Rows from block 6, named by matrix and row number. Each number is 128 + 32 x the weight over its row's rms, rounded and kept within 0 to 255. All counts start at 0. Numbers have three digits each. After the name is the row's rms in percent of the matrix's.
# weight_hh_l0: GRU recurrent weights (gates r, z, n stacked) (model.rnn.1.rnn.weight_hh_l0, 576x192), inputs 64-127
weight_hh_l0.230 092:135115085120146108084107139120141141126116148159077129135099100178093182148125108109109145097112173157125154068047129143147124165087159052098171075142119104094163121148070104061113132196122117
weight_hh_l0.231 091:132101094108097127123125130152224101138134064147108141086169165062123143171135177149177076094180129181069120161142127109146188175164150084125131138138114183136148123153139157122137165142110123
weight_hh_l0.232 077:178133132109156185171183157158156119121127091087093138158092100175128080060150170157122148107125148166148140108187153105122192094033110133120160149148110171100107130197141097127174131143166124
weight_hh_l0.233 095:100116180168164156142129189156160101157132133154092093114123115072098074141118117122100130118220152143174109156114102144046123107179136201114100145185131121131116096147060134119099148147141138
weight_hh_l0.234 082:108131169074111125152078084141166156112129112145103092173131100135099123068131101151131162135123197138150188068065118124146086093080112128103113082109135142164142091103138111096098182168120122
weight_hh_l0.235 086:118174106128164123112120181191151144129097077175157045159170090130121113098127109126138120099117114085136096150036121151118135079191091136094124087122101147109092151143044186100120125157087093
weight_hh_l0.236 084:165179180095166134169122215108152135141146134161125104067123205110206186108153181152086151120092111134194218139122130149118103110162146172085112092126181155112172099110151105117046091152113167
weight_hh_l0.237 096:065171082126115136149109153100091156133118138138094150110116087124116079117129093124152062134121136089087149183111136153068107145133104142160199144113170097135170146132148107195186106157140110
weight_hh_l0.238 106:109169171123147094082145136090103082106130106168135124214099140169126205128141095119147124143115074153135154094107103163138177127163153124108142159134125153203090117195123146050122114112173148
weight_hh_l0.239 092:165122144155078103158144123153117054076111102137132125156122106132117086189131128115134150086148137091076131146093127169161116112140119171100142109128143132169140140101117124110195126133081116
weight_hh_l0.240 095:076128082074109108174140181091136078070124091092078132100177113122178138086062173118102116141146126122131135190190177147178147127159086158107101130136134173060109144169114171041127056136085137
weight_hh_l0.241 104:110116087132169164144072090141166134154135123117154121092113156055141167102099099162123084130192126096157122157115088089136112168146153096162077118120202080104122109090111115119114157135123169
weight_hh_l0.242 110:053057126188128118157132162144156094115088152127171164138130080098131089144158181107180120095121127143170096133088100138154107136117090150114144176095158163129119121100142151092162125065138163
weight_hh_l0.243 095:124137134057049123143152099115169141110143156094115135068099056151131165176119060123121132170061188188099138082126149113104128191142120090151123153121160082119185081161156150097129129172104139
weight_hh_l0.244 098:160119131145155143185133087141132070105133103121162078151129113146175140098127153126187160157066168090083139108143143099100151136126093200137133120141110087084140121089190098069149153164110082
weight_hh_l0.245 094:097107099142080130177127107148164159124133111130113191138146133081138150128118128183061111092161130119109128143080125160169161173167104148078181113162104160147117057127128089088074125145076159
weight_hh_l0.246 109:149142167117145106109148162065143095091158190091157163117152082156163161140159189058131138145110177078132102149147156168090139113168121160192139084143085080088138140127084153142126098140130103
weight_hh_l0.247 089:123120079141129159153119138142086063177145135075102093063153096191131174184103101092058140132126151163113126065141113101114144134135126083121147167108155157160103119151134117167173154111172179
weight_hh_l0.248 093:112083081192069070154078151121073083112082097195103111137114121184087183108209153118106130132130103112129112100118120113174110150129101098135152082089125140093088091148128133116153165138135098
weight_hh_l0.249 079:133098112133112138086147056106164047096180146158080179165122197168128099064166137095123078089156144161112129100098115095114133128145147136089100128082124157127156145179081104089162145142133144
weight_hh_l0.250 067:179140111113153131148106108148150152110115117190167111156179033105094056094095118154136137103134132168185104164140187132122142094110118123136136118111173069150099180141079117117145123115110071
weight_hh_l0.251 088:159112130154118139109102168132135094101110171159138132119090126137109099102102162134142120140124151149118137142115103141185107130118150153145171180111082140154137146120113091142113116139160158
weight_hh_l0.252 083:153165100063112130113105133103134165081198175092108056168145102073154138145135116122212120128091067139069160164190112168161143114123118162152112058127166120106126179171133127151124119147189153
weight_hh_l0.253 088:146105105122164096134119113183133142147075101155091141111140105144113154119115178131132133145104123173160143051210148073150132081140099119192104162143127142112135127118113111107141165076079188
weight_hh_l0.254 089:120139140117168118168129142091165151156092063161155116152180158127123143087100163147124130097100121145121133179088142086095168146115173113148107097175185146005100163073142147140126174114141091
weight_hh_l0.255 108:144153146102168153089130130099165083113132120092196169103162088098122124129131142087133168127146103118146114152155090118153137109116061140146094058111083129113115099152138125118117151162184101
weight_hh_l0.256 088:106189148140157160105132127158122109107092086130072089160159104134123179153096068109070109120120141114160075131160096099091078163145159184114120091110095131153228137171170104115100093111085210
weight_hh_l0.257 085:141098121149199122160111091145167083135127141084137143177135079193122087127125165174166092139144153042159104107145145104196095143110119133082199109136154142139114137135155068080158096143125098
weight_hh_l0.258 089:129158131178130129131176031109098131033211074122110186136165124146097132089165139114055077160114166077107173125092157101118101161095158128145103159090124127083150150146185126104133092138123183
weight_hh_l0.259 104:065096088149091111111153125134141079115104086110068124111135156154070098116116154121133074154187100142172143107132110145147161110128203147134127155089120105137099209141154174188143110132103122
weight_hh_l0.260 099:056166106099134130139111162131062103151135122118171141100142150142102136104110164105076158078134149155103154138145105121082163093139112122136089134142095127170179130091087102099158102155158136
weight_hh_l0.261 095:139114148134096089140100085127150104084184208148104114082151073132159110095123121106151132101083179117121178076123165140132063082076177097143112141190153105124093139137182061145136152179115087
weight_hh_l0.262 092:115206084161074069143156119112110106144140064095167110156200092117183212143148160131112055105162087115121163075099120136117071101162074134111163124128133129137087193087156124160082069117165159
weight_hh_l0.263 088:156123150141127207134121163198134078111072052147178150179124133111058164122098112072117073102118140095103161124104141162105114083095161097140077083101184131160119095129096083108134136120124133
weight_hh_l0.264 101:096089156144154086171158133135124133117115107141149118130087121104151176152214119159211105149147116093152056121068123114097151091165147124128083153101131186130111191126138074149158153147196129
weight_hh_l0.265 100:143132121115076167134157136114201115057127106075109112152132123115145081064126147139097145150164182103120075119086106133166122155132178096153116074117172074120087139140123099123130114135122169
weight_hh_l0.266 092:079139143112119105154135150132106099067185132145098143160153110130081158147109174106117096179086110154069203088195150117215101113093134123178078120119070120096181117178122130103100115159146122
weight_hh_l0.267 084:135117127074089132135152102135131126094115111168144105115072043121071114143098134188060123211113143126122105116093098096112139165138130067131155116119158075114171135179060105101166131109123133
weight_hh_l0.268 094:174113177155138136141094082124136123116150172165154171143114118155143077089081183155180167119120126102123142176095113112051179125184165133145196118112115112130183176064059126106102138083108134
weight_hh_l0.269 090:119092174152082123099085076145085157187168124186107164140118088106127075107092177128118131095124146171164097198078125136114124147111097104168100144075117138184182194126117115100093146197100148
weight_hh_l0.270 101:202158159137136158184150100158134088102110117145144114139156068141086152121160180158131126167108202126070137087097046148104062144107099131142113077122128199145098133177164090117098129166125094
weight_hh_l0.271 110:124119119089108100112126147128130081097166105138152153143109113153123122126151142179093131112131138166111171141127102158139167073163098095226173161105128153099113084190116120127142103133148116
weight_hh_l0.272 102:084070138143177119105148130102222083089115136158070187093074049136140130124160113171111089138083116134085137134141079166105112140147100139125118151095163151086129134148076153198153112148151103
weight_hh_l0.273 085:104196177149160108136086103133134096168115098101073127080125184153128104129156134135102126103134128080092147148146158128058098122050137139118083090107146092152147121109132140181148125124109087
weight_hh_l0.274 098:110150099139150073152121107116129095133119107161079165165141126174067128124146111143126129104155086116121156105151134118138095145137156098182089115161128155136124146158138090042093091158087114
weight_hh_l0.275 088:089091122122095174134054081183093137074116104134139131150086137165168153088090149121182123136191173114133110117147085172124045115168092097145144098106167111158117171114140163155133125159140175
weight_hh_l0.276 088:134060113153139094148154106084111157091106169147100098146171130176088104137147137110108114168111131161146136147165130089114110127118085105142092139156088139116132140204065119140146156155109163
weight_hh_l0.277 097:113091141131145060151167069186111108144139079184116156196155159128148139225121157108147169088111144111131117117115128115132112043083166117105080108126120128095117108153115133135101112095161199
weight_hh_l0.278 096:171157111072173120124099230118116146124147160154214140137135173099196137138169152117131089129131112146129134135077173142134158135112135140154121067110139110126065153148110137167095163226141174
weight_hh_l0.279 111:155142117153146130124135106178151119116112129133133160128032111152112164181112096111065141132115158120115118167137114146161109151172147094121134129103155126180152135131106132073095143087156151
weight_hh_l0.280 097:153093194137146137100128133139101097155110189119159104152179058131082105250106145130148090150184133102203161135140074096135148110104104149144142092136123089074103139183121096157117105105145122
weight_hh_l0.281 091:121118172140137128195161125144121087077102108139171133136119117095121145163103193083170079093087122144082108078179122101113183144078176179169149162070117143114162101118142131130090084081108090
weight_hh_l0.282 090:157077061104092143145157151154113175097124143117110207171129105176094096086114152092075110130096112123112186128084151136120116079145119168139080148181099117130107147119148121136132112092094063
weight_hh_l0.283 093:086130092159115110122117147150119170069100132078081169116082147168159154135119151114155080166138139117103152051094061130094160174132117196159156083100099162120114108158093065139098118147130196
weight_hh_l0.284 092:122079169175159092096166102156177121128121119046134109136089089154070132134105126126156132124160132168168099158142109150141109156106164087048174087124160139138061144136099105160141168107122109
weight_hh_l0.285 090:082150132085115130102179092153180106136100096113088111111162156121165119113142151109076113146105189135162117082087102114113059148090109109147111144154162117166198153106092141136161112102164085
weight_hh_l0.286 080:122119184119128139151106089111140072166139173100104165123064129178080157093119179073147169095157084137162179127117132179140147169164144160155148084161148141137121097106130109175158105159152086
weight_hh_l0.287 089:123090146187168137086128138134155105079140116078076159161137131178138175190148101148112220100119146124142186131133113098129098096150115134088145101123182136103089171198107080139129144074108148
weight_hh_l0.288 097:083157127138108097086163172117098153103194116127096169147170189130080108076111140101174100161146120200135103103183117165101126087125167128113110165186162156097170173112160149085156137165121098
weight_hh_l0.289 099:138123169104099101169087151098117126135163119103145183134145106140219156176123122159095115121144182139181066104103122146175128105094078162159151108181133182152117061065063159152182194111096129
weight_hh_l0.290 083:081074163143100168114091135170125086167125086176122150060183115117151080156128134110111122143137128122112160172127121207082104109136111108105190115104126098158092167253102108150096136128138112
weight_hh_l0.291 086:127157114068161130151142159192136084128133110161075158135207126157143108134150157116141099161107163142144096184109141111090126116104161164156160070164140130189173160112073113134148147165179156
weight_hh_l0.292 099:107175147139125131136190082103098153065120060131107130087130133095151138132087121121174129095091181100143174193145151104108147145140081116081074087155168132114172161136137132091160154165155106
weight_hh_l0.293 082:157102123121126131152106169135189080166091083083121070100162168088160178093146115115149203148161134039090132157129129076164064115109059083110089189085151190128108139137142157149180120139101156
weight_hh_l0.294 082:151038122117107128129103143116131169142058189097148095119111115118138148120168128130125079080126128132122090083073133129116098110118130122092136178136162169096213141135155082102172150128139093
weight_hh_l0.295 085:103172144102136141121203139167124105176104111131123034140136114117134097186157155109178171124123100112106138126080164057106081101122111138104090157173210077136077136151143141116060138124173134
weight_hh_l0.296 086:146137120071127097103121131105164134096127166051109166143125090104059143132124114091080126129151130158122132101164144086095142168158113078203183123148147125094151137105078147120175072145189149
weight_hh_l0.297 100:096147156138145105154179169142157162085150082129083108130197094187136119062165148114135114092152113135135078133131096106167164117118170121161186088105107148135116120157131103123132156095091121
weight_hh_l0.298 092:143109091133101137164070160115108118139085109100094166103124115099138140119142121157112156131122186156076176103139107065115123108159093088167103083121116154134178154198089143154108114205132102
weight_hh_l0.299 091:110100164175159123190142078142112140121120171120110145105115106099102131072147136080200102108119095099146133110076137100113149112140114159186094165130173145134080074159138139105102138091114087
weight_hh_l0.300 091:130072120194085117138196222158157143127100112142106132119089111095107127126086134118113092083094148100097134120151127134069167134120162106140078123095176175178100121134125179146122120127141121
weight_hh_l0.301 096:173119098172143115139146118101124146148172124107141150090142122067105157109132170072107182111099160148148190110044143138169161149088046114091140147103104191113087129142097064107136103186114085
weight_hh_l0.302 086:149106173178141127141090142157164138125108065120156151145085131105091177123095173102107111166180137096126143157148167148156142153108077064117113106178131064140131047115143132130124137171120203
weight_hh_l0.303 089:152092181142143115151148153095115114103110108088107103141096091140134130132106137095132162051105173144142185089131090161197181135129100083132112142101123152141118143108167132154107150111149146
weight_hh_l0.304 089:124126163082106073157160167120093115127116073159131136100151071137119139141170090091147179161182175086128132115124094104139126202145096129131177078113083124094167141100068113137172118170123123
weight_hh_l0.305 093:181089141101150104207090141132108106109189084144141181146149168099103145100178108116165123141190137163121118084194090121095127100145154171127093119174202115149141160170127139128099130164135126
weight_hh_l0.306 085:108145146201119156110088124153116115091137087099146184104121135074174157113107089120113065184126183107157110109171100089128155154134148119090135200144094173143079185164086115105142099109124107
weight_hh_l0.307 095:108137093108102147101150169162152071125103160165114123182103076164102207088103160117140146076111147120161103155140103114154160158134132172109132145122143100167156104166144137131117188117151124
weight_hh_l0.308 095:156123159154156132099159141118113152089123072099055211116132116103184104110125121123170079075139115140112171129087098146203140120105086123126097106091174101077162114174097139173108141146097036
weight_hh_l0.309 096:075106114132127126115103148105132114146112138215122117153113155132160140065137092150104138113121103116133129155111116119138137135156130119142113159197127181149081144202159087096099097118193090
weight_hh_l0.310 086:145143132125140214148135122118109075160185098085129148141137161131171145161107169123173090101054161124175138126098134140106138137130148198110156165135122172110090078166111109078107115100163126
weight_hh_l0.311 087:149120095121178163131136110183189121167081124100105208159107119121091126090117150146125105167171163117122107158134153145152191150104204109100172061084177113129112155120152140126159125143188156
weight_hh_l0.312 089:149177153083133143114096131145146150127148070129132163130157140103107169116104142189136120120128171140126143148152118149107147117139079134075148151136124146138125152101098086183107101100118180
weight_hh_l0.313 096:145152136162129106084138189169133117089133079189175171167121108136137091088110176155165173096130099159122146124147068169158158162143144113131105124102112116099124098102120110102140131115168139
weight_hh_l0.314 095:117093239086169126181140146151151074112133124108144139130153151072167104074133168114061106146117137132119087114074033115105128118210100144156098101131153087133146143113099118133099089119118126
weight_hh_l0.315 089:134072169145146139105144174149123116127225104125128149040109163133100119135110164119119113130214123099065116116084147165177118125148104164139137213185092092130165111119135142117105093124097146
weight_hh_l0.316 099:107187116185107159126173108085154114164092111119183162065153063126169177131122193193151170118165140158140169147127149149099121125124096152119092123123094149083099153146112161063142130152066061
weight_hh_l0.317 093:095109165132135113081148068136140158070110117041127108155089098118146162097133139158125112146177087096121149170152118165101153186122132163115135153126099098218127149058102110138131128124116135
weight_hh_l0.318 097:151125088089072183171143115091108144112050099154096104126104100134105076156084114151161092138129067072117179155045166082107137106135130134136141152099156198114095125084105136136146104092147171
weight_hh_l0.319 087:138152122141186126104172126182127179046161102093129162151126117163139146111157125151107129115100091178056133047123146184096158138126117117097130147133124176158160150090090128062134113140146166
weight_hh_l0.320 095:111139066143120098144106097153132152121154083098087160098051077094144108165189164192131075157153169110140152148125148111068136188070163148194118058161090134149157166132099107126108113125124118
weight_hh_l0.321 103:151096153145138104087121155079134146138079114136119100155107153158087077098144133016131122166113092182116141156160134121141192079134156103137157132163129207152146172145115177084118170082181114
weight_hh_l0.322 104:110175169134104133186133119124194135114155088125136181155146143184097079170119164186081119126104084162109159157106159135147131093089103156136150146119110096164097169098144102138112116126090166
weight_hh_l0.323 091:106112178166137148119174160103114183086110076076160058117178137131134168175138169142109116121165151144160168155171073149080084126169138153132119124089128131166141074145087147116150141110133058
weight_hh_l0.324 087:127118125134102171120130180135088132132140102116186144112138088089109156114173172152146106133125116087151134074150104135112144152131161143113203120150145107186174109100100146121172126116156137