config.toml
hop_length = 160
norm = "batchnorm"
kernel_size = 3
rnn = "gru"
optimizer = "muon"
nesterov = true
adamw_weight_decay_other_params = 0.05
Rows from block 5, named by matrix and row number. Each number is 500 + 40 x the weight over its row's rms, rounded and kept within 0 to 999. All counts start at 0. Numbers have three digits each. After the name is the row's rms in percent of the matrix's.
# weight_hh_l0: GRU recurrent weights (gates r, z, n stacked) (model.rnn.0.rnn.weight_hh_l0, 576x192), inputs 96-191
weight_hh_l0.69 096:532497499567521525522496483536385410464508502473475525461511450545500430497456518505514545534494571547472501507454577403568515522510484419521492583483489453565413487445442463456530462503554447493505446435497545529462425525489504529459506486514532496454510398486463493540535477405514483505
weight_hh_l0.70 095:518469525506478506482415466519542490491480521524603459471457506444531548507561563498522429494442503572522562527537482504532531559434514486522470430531575559521513446498462525550467541522581543411493412557444496578486539527519515507456528482494461508504514492423492425555496498467526553457
weight_hh_l0.71 086:531513486510472438440545446527476506520538517497510522564516539495412379550513520554480493466551546535515456486475502528463454453531518408474487432467476413518528425474496546540484517471438533460512518481524476492534486444486593488458462553460417540491442525464513486488520522518488515522
weight_hh_l0.72 094:503519507496482494541459547509427435489425520530502480477538522483416485481460554472474517542575516549507514568532537502511489493454499574441557476468505510468565479495506513510504488512510452469485503457453484553557528486447485477455527458446505491546558452469407509542506529465484524461
weight_hh_l0.73 093:416466525476437504489582561472489461520518500474452586570568562471506483416530556481450520504475457535396534492498502485503505444560457568482506527517573515464430508478533459483525482393480456521490433487471504426418448508515511428442494486549447505481541538473490531515499443554528496465
weight_hh_l0.74 091:432510439449522536484512473457500520544414490597486541505595461515540514490518472489527442452539530530525502471466513551452566536555463510517479461495491444577502564467542483494518540481499485471546505426459514562530576578478534508554523515548479477491535476419477526510458508462504491454
weight_hh_l0.75 085:570499533483534489559552501502478521465521407419512431482520524509460453462496536494430490505509519506477503481534460503498499455464443524467551501505495570521490455539457566484495533476495582579511561441471480516508461474527491530516480442510560489511591516479519480425497580575431491531
weight_hh_l0.76 094:489492492474537514516502547465490541479496476492471490517512553571439485513552491524445538510539485532541435532490490541505461586482468482528490496470544535550516448452515505546470514439511499447490486503530538501485522461459516491473527477516395497459517558452422459516454470468506508482
weight_hh_l0.77 099:465550514606480551480450493510501467477495543542462506498506660561479468473483449506520477482538471454509542547538521509507461452530489487461495500417515469546520471498486510463487580504446438458517458522531492510452383542608456533540580540421540507537514514497589549469468527475546440498
weight_hh_l0.78 099:502481495509481444479412459469412461408480449421453457467465485518437466424514485439405494495458493487532504539448517543423586504555516468442421518489495515510465506559520542554480517488502460467498502453463536453545489547557554510486467480559485502514521463466479520522514586445563558507
weight_hh_l0.79 100:573520436514485567480488564453485424532504474548456523475542454453564498538461455510440494544485476467512481478505488468534544467500543487421423574441426479456518493521506455526476484532515548560567485525516527488573520522545519541550535499566455471491548566543441536570548483532480547510
weight_hh_l0.80 104:456528503490499499457453485483447483491544544539515566383462535590496454422513476525600442573531508506504503490509476475474515544506399538532509519479435506510525513518556461442456509479486456490515518486532509549476440513485455470442453532504478562463546515478475494529467462530493533405
weight_hh_l0.81 089:487437514507471463552455515444498536566425538475446536474603501459529427499497530488494456474535495485522508441506501492445500460464517496448478500497529481484499507523494485494474463533604458457495511514465447477473499538550520472472448494389487458453521517496546476454539525561460507489
weight_hh_l0.82 096:501514403494500515535520447515528468497506477503517454533468433447525476549463513465431563466459573596450547512546499472475479478477501498503522491470466432457551500457494443569470489497486489521446516493480563536501539456481601454475449561447481472458475478477516520498606457465483526473
weight_hh_l0.83 098:484554484489501479419467500461442542563391536472482538539457545565447422481523531564440501452464463619538506495492536512500466606451536486498488527541523434533476506458520464561477511452436475467521540488481478519532473456495516573491468475551491456510542535458488512590512516441530595475
weight_hh_l0.84 087:540570459563447529432554448542539548520409565501489484476544538463461486490469485452523520534477562498474561479482487506508561417503506527467467504480531514456477493480496473485528510530539456446476446421480424495501533505508477505514519416499526480475539458435498554511553563509586493467
weight_hh_l0.85 097:383442519432525424559487537497534484486515532602483476453453514449453501446482456472435477457488533514478527497531477498421408584500516517501475483462526479514476533461483510527476529556508508522570527502502489538452480540540505443485522426479485466511581533395505485538481519511490525552
weight_hh_l0.86 100:486506503554546478423502468514468579559549513515494574525488503415462524499525502492496518579522493535534547524528493452501483554496575495491468527507455506494421463528431506490438451534555529548547530468492478521452501569506484502432528442502502507465499532559507458495503495505553480512
weight_hh_l0.87 089:546571476488485477450452492523484533512512447452491436496550475548565510574484458527451488537572471528495492440523568495530551507406498472479503501506539477470452533505494558488505569476531479493501450388474483485486509545459504527502524491548536591568520563496491476451507510476453509464
weight_hh_l0.88 095:486564477571512516493462541547614418514514497494561525492546514480453485453522523524498458523506403529469493502528487565589587491535520461450386515513487526535598487473555508540397533498505446498458573540478494496475491486477512450483434475537464439450543597444442584467443453512511524511
weight_hh_l0.89 088:551497543499478490493496446507495490445482508510530481535525460442497497547478503520480480499511479483465523486459535494493573461520517522540439488515458513464448522485504523535518511559418417547449465533517499505500506536494484512464425490478601488469493544530514524450480404572561472455
weight_hh_l0.90 087:533535497507528496518452535554501505558462493539562473520553448536535440554424543614524466501455560447444499476539546526404527441477435488485552467527503508528542458412510427556464545541547491518568474500516496561474514490533506550535479513417472468522413527462494512479525528480522595460
weight_hh_l0.91 091:548449541510491513456488448502420547494426456522470502551523508542525511464421530495513468468386515531502521459451505415548555510481507426479484534454541504546538475557511514573457483411554486508580459528501485568480449494510502455496435465609566546465463541521503448539520391546468581434
weight_hh_l0.92 098:410512487539468523500474569451503450436463500542486522518470521511489495460501559528458503585434460466511483460460543528502538532511519475488528463550519506466508462497576481511554534498559458459458536546466543494475510453420500520433450558563499534516435544486531451485493488514525500550
weight_hh_l0.93 101:407454476551502512489513439545478513476443477491508413540478525493513490490515538581518455476432484560540547486527475444513491494530480535549510456546558536503493553506480462537488499513523522503483466488540524393560484509492401530479469463435480475489548457451505522480528507506394532533
weight_hh_l0.94 092:431510516470470485578483563537459494470514471481431459486520583463460523522511525509582419493557446511491522474515477498461573511526533524471510523520508571470518482473484570403459544470518569606534486490558488530536534575434474533463433455456454465487513521487463495517499572480482518526
weight_hh_l0.95 093:504521511495480558533579478494459470532482534507525435524549483487488485495502470532499537509600455531476523445505518512504517498524487454527466469442436516510486499404504491551510457467500410475432476527500582535573542523507515457464428515474492599493488567430516465548586455455467432504
weight_hh_l0.96 089:576532563539504440454450497491465439497471454493509527533552485454443488450461491482489494472422482455492501552455473525521499542521485476519548508494498510468461491435506575524483518471549478471414411569464481466571449553493520492520472530518499460572502485568464483505525481443448530487
weight_hh_l0.97 093:437517507474462465537497561548510500525494487455446504468488538486442579519506532477479446514444545527470477456566465514478464481497573502498543483462510396508502532484509516499538576483482483480545506485518538545498543541485457508471475436510463576449505599464554470482528525517569553471
weight_hh_l0.98 096:434499488546470577576453525526476545545512500481536583452587475435477510495498482460555528530494523557468488477577497516508474481479428526537528472497472535524522506503522424562490486552552498502466501446527473446431556532526490519480542500520478556526539477451478457500477459351515503539
weight_hh_l0.99 098:379516471468511496510485485530561453569543509486490527477568497557522487490477493441480490556510519550518521470471584462532513481446543483524417509556457586473504452533443458596581533571537446515480572504453594475521498567541532514510472473473469503481477369462497495516507491488547485495
weight_hh_l0.100 099:543547421542377508462485494509461458479443485512442606468476499516517558451416556452541473465511500481474601479550491533467510498567506459455512476490463413467470488490488470512503455506482498484539447521520525446504508539481536497459476565464481511453508497559553422492523582446490556444
weight_hh_l0.101 084:507495467461554455525434498564473509450576524499570494491512508443536455397496527502473615488528484578441530429509508542539468590556540502438488479545524546597505499527460553479515571555501515558539478447554497504504554565594505490408439477421506496498487516560523497511540442514501465444
weight_hh_l0.102 092:550549445507547518444550562434469413444494543472493520490492536560451506456518449431485491462459562563495532499573484613480475517528537430559467545493485460458439520540504564486484528557536459503464517491404481504485533534454520558472498542458536481526538449506554566552499437510493511522
weight_hh_l0.103 093:488530528544531417547457455542483491488523552461435533476544557423492557513505491505459507441450537551480493489476496540518439443500556514458473477567564459470533550504399458494470479506513492465549503490506539508461512496463467511575527402574544504440465522525458439410491456476526394509
weight_hh_l0.104 097:477462450460480475492454369493576521517512502492519479457501452545459458455507517404440533483552449444520515482556586463535526467493520517567469470513469517484507514419510516527527588532471537477554538509568498438541487495459501559489488586482488470432469476497479485541527472503517531466
weight_hh_l0.105 098:532509484489458466473475434556461483532518528429489455481532555527442490528493504461563494540454532454462481489530510461406470525463544482560450517424516520538586542503495546537486486507440444478507453445487509475449548571515552523473538485518505523480525449404500493463426551475457488487
weight_hh_l0.106 094:526456573508520504457516514477462479490512533480479450421546510575459507521503537489500509391466534479535552502440552470481501456523537426472538505527484533526554451485492508491525554510465499462505447475487504536489506410505521425530511451464592499508514526510494502541483513499500448409
weight_hh_l0.107 099:504510444568498454501489449520512638446547520596465542489458487483517515457495498523504510460460521445519457514543549564529498522509447484537410477481441502489488483493447537485516519434557509494541466498514501526523569491526510536477520466498481514521438485376535422441460497551531485472
weight_hh_l0.108 096:479503510477435520499618559603500482591484499550512424558452454477463477488467554495552442445508568532536461554500442519570492519456487499455477490444441562452469445499490461501472538487501514467511552465539499507529470502484513488502500486520505462571470515481523491554474526452537516514
weight_hh_l0.109 098:473472470467526497497545528551492491462529520488482487526469538480482513525528446579531516405455519502573522568451419532534528494470521461491535496500584421474481524528473467538551479499519499511504507460498525522447480443438513541535441490590504475464504433500427510459587523486530472440
weight_hh_l0.110 095:419543536528457514513429416535481533455548559483466500526535424534483542557523455494521556501435537530478442475484540544474538456429526473487544453583510520488427519514532531499515510502500438460542437528501426576503475488497514504495519520431504495533490558442417480511439481492479541452
weight_hh_l0.111 091:464532556481441442529550577508503516433488424481485528497513502404499550433433415443501514479547472455480483503510418509499502571541459481518531450514517430530473527485493407499481447447515562487501552413464521480527501468471512495502497546540475484498486498549476513559464497524433518491
weight_hh_l0.112 094:494520532487537506507449504528464428534509522455474479463542517491517441492470531518412607520558555477522544464544574535520514470497469541474499429417511494528462408467431539486494458497473447498499513482491478480541444442473482501513510449497574504511448455514550460426468473457539554464
weight_hh_l0.113 096:541529515520477423454491509526545507502531496545523469576563494508452549509501399427473514553487445492502475470479437453570513508495541526499536564538575536464494449542475542437400468542558548430449492527457479541505445548428493513437556537423557479569446497511512549505506556486533519425
weight_hh_l0.114 084:535519407463431462557476558512515540480496481491549536504485478512513472478454533497530508515486459492476498590533532597502463459491496472552502452511485513588478568506461478484455459511477516524553463559433481414502550519524589485454524532496465505537468486447508541533490441446499516445
weight_hh_l0.115 095:474525488521509517469514479496491453443503527440420496521395442556462505485464488497493528478493529554490521454477591486457500458534480508540519498521428490522515479410454460526481475557461457444504589502511537485501570501533531528516445516512487514471518484470519460516514470447498579508
weight_hh_l0.116 091:442472495429556479481482567504486480488460484486560494474553466518461509469424545489491504469477540521532497504538443599459488494516465446513520532501458508428569438475476604526505465476468497469477533459454534437427554442476498496476448484550523456518480446503453520475508479472464458492
weight_hh_l0.117 087:425464469466530502477468546567475463460455472382542532491530499606544487550495441426496497538497462426482494507537493521487476472444517525482534477453526528549487496416433568514455544449532430539484516463516459524541513457514548535486522479511458471462467567452512524434481467511494505586
weight_hh_l0.118 089:532497440503544590512511498514527492466520497524567492503505566512390468433510537482433491528503507559507458535465512517562511435449457558491442529509563454526491541544472479496463417572516471538557532497540468474602473555434519510483452515499513548546466450490447480527481376513454514495
weight_hh_l0.119 086:450468467495535491509442413468466505498520580499445578519532472482503418509485425469440506483410536509563520502550521519487472465530523448509504489582486480477504425524527423516495407477551528521574511510490534485493487463484532478460543487472455502465524552499503538521415536483528528463
weight_hh_l0.120 090:535474481567450484485530526533455494509491483484533519503397460426489522470456540552424443534537562494468581432450449518460495522498464618507475530493524539520452566511485478526474471493453441507557479494508505564402513528550535488487534562486481487503495479457525530577514478534452497506
weight_hh_l0.121 097:477465428535472562531527532529493510570475623412525452554542503542537506512574530467415509525511522549493491453474564527480539515509542502544445512555501427494460376488484504466454478486509442469475492480515537508505479538491490548537471517577551501489467560481446468502486485471500527511
weight_hh_l0.122 091:480514504495508579460478543535433514545511602477529483464479504446519531544469525563478511491547480474462556462470556499483503549567540564509443435391539518519448550394529513535564491531535505470535539556430486447464504535505466597456555486475568494512522515470408529463523540454515483477
weight_hh_l0.123 102:486539492482436471449502420509496474497422539489573445517530542473516495507448557580485508490485516512527467464586495486452451597536483437521456470463535526476471535514572496487521482522414541476540537593530527506483434533506483513406489484487526467499470437450478537526480552471558494515
weight_hh_l0.124 099:446481563537542518479518472500431479492568515532488432459482546521528443525516559509517509467516510556507452495501472522567539527343560496499439515596518548499502527452517520518551486573545471478495525508600460480439438577483522469477507472420496538518522545458499503486538533448477486557
weight_hh_l0.125 089:422508423503533485476526481505494460480460546530474546485499491426473516514598572476520496501475455538547546525568482551459487459454474466502456551495515550490464543494450488499447484501506464524532530557514505495559544503558546504491457547546578519540491523481487500471473427492515517514
weight_hh_l0.126 093:463514483501438475537469481513461586475507479475542452504476543506514511453518441458452404453494469574488503473577540549446590511515508571449466556457570511472526525552477490537503525549485450485556565542527512567491509570453481534507561464523549512520518617531507402484513519539544506545
weight_hh_l0.127 098:439471489485545479547497444503499492521543504487484535447484558463582523484454518499537451497558504481494500472443522469507514560580417460488423517490490610481484460482443457494465494501505550507548483521503501499479513509471581517495421444464487501477481426426472488435488548505443485474
weight_hh_l0.128 093:522521501426533524509507527532542494564434428466545502584434545445481507533496436471430425519526464516489528503555544482515477503488421446527506551500493527460474486513498435443475527529518549484511589538536509444461438542521486495471457516497455516468459522485502504426550493462566487511
weight_hh_l0.129 097:520521497519548510512517448514446478514465485468529551517523445536508495502566536518512419530484460588465513526488506495538490581532610451463427418530574466493513542489497457516480576437469512545539528463491540499543636536552480547436500459442437472551429431459493434504480555478493481448
weight_hh_l0.130 087:518537477519509463560498517479461505414485499470483526473477523540500539503528540556484430484514483486452465535447560513535432480462507531579479464446476545471472488496483515463562426423437478463550596497548525469506565509493472425528518526507469514497525579486495463508519444481535548574
weight_hh_l0.131 091:512496500438484439437507418585542500459553497515471552565533511525482503458492514524579409521551506439507525505470479490467559436485500493534506460564500479477549584502570435528530553573517411460549486534491513441468499523475502475506507507496522470486517533492529514510501528448468503525
weight_hh_l0.132 096:509493530504427416458501555545481526609491526498531497500562533513431462459496491504533485484519496546475460393493535467489515508473579496562467466456454539480475466477501503498529535499461478561487508497521500470479514537552479456462527611523561435493533427528513502538454460466575582527
weight_hh_l0.133 095:498467473424426493462507510473520524491455415496460495492527573505442543444469533481473466501507581506446499513576597515502520498462594492523485456544548577423527502473582528483490507490489477544448528519491476502509470496475586520558523448457494502487426500471491477478494498518398561499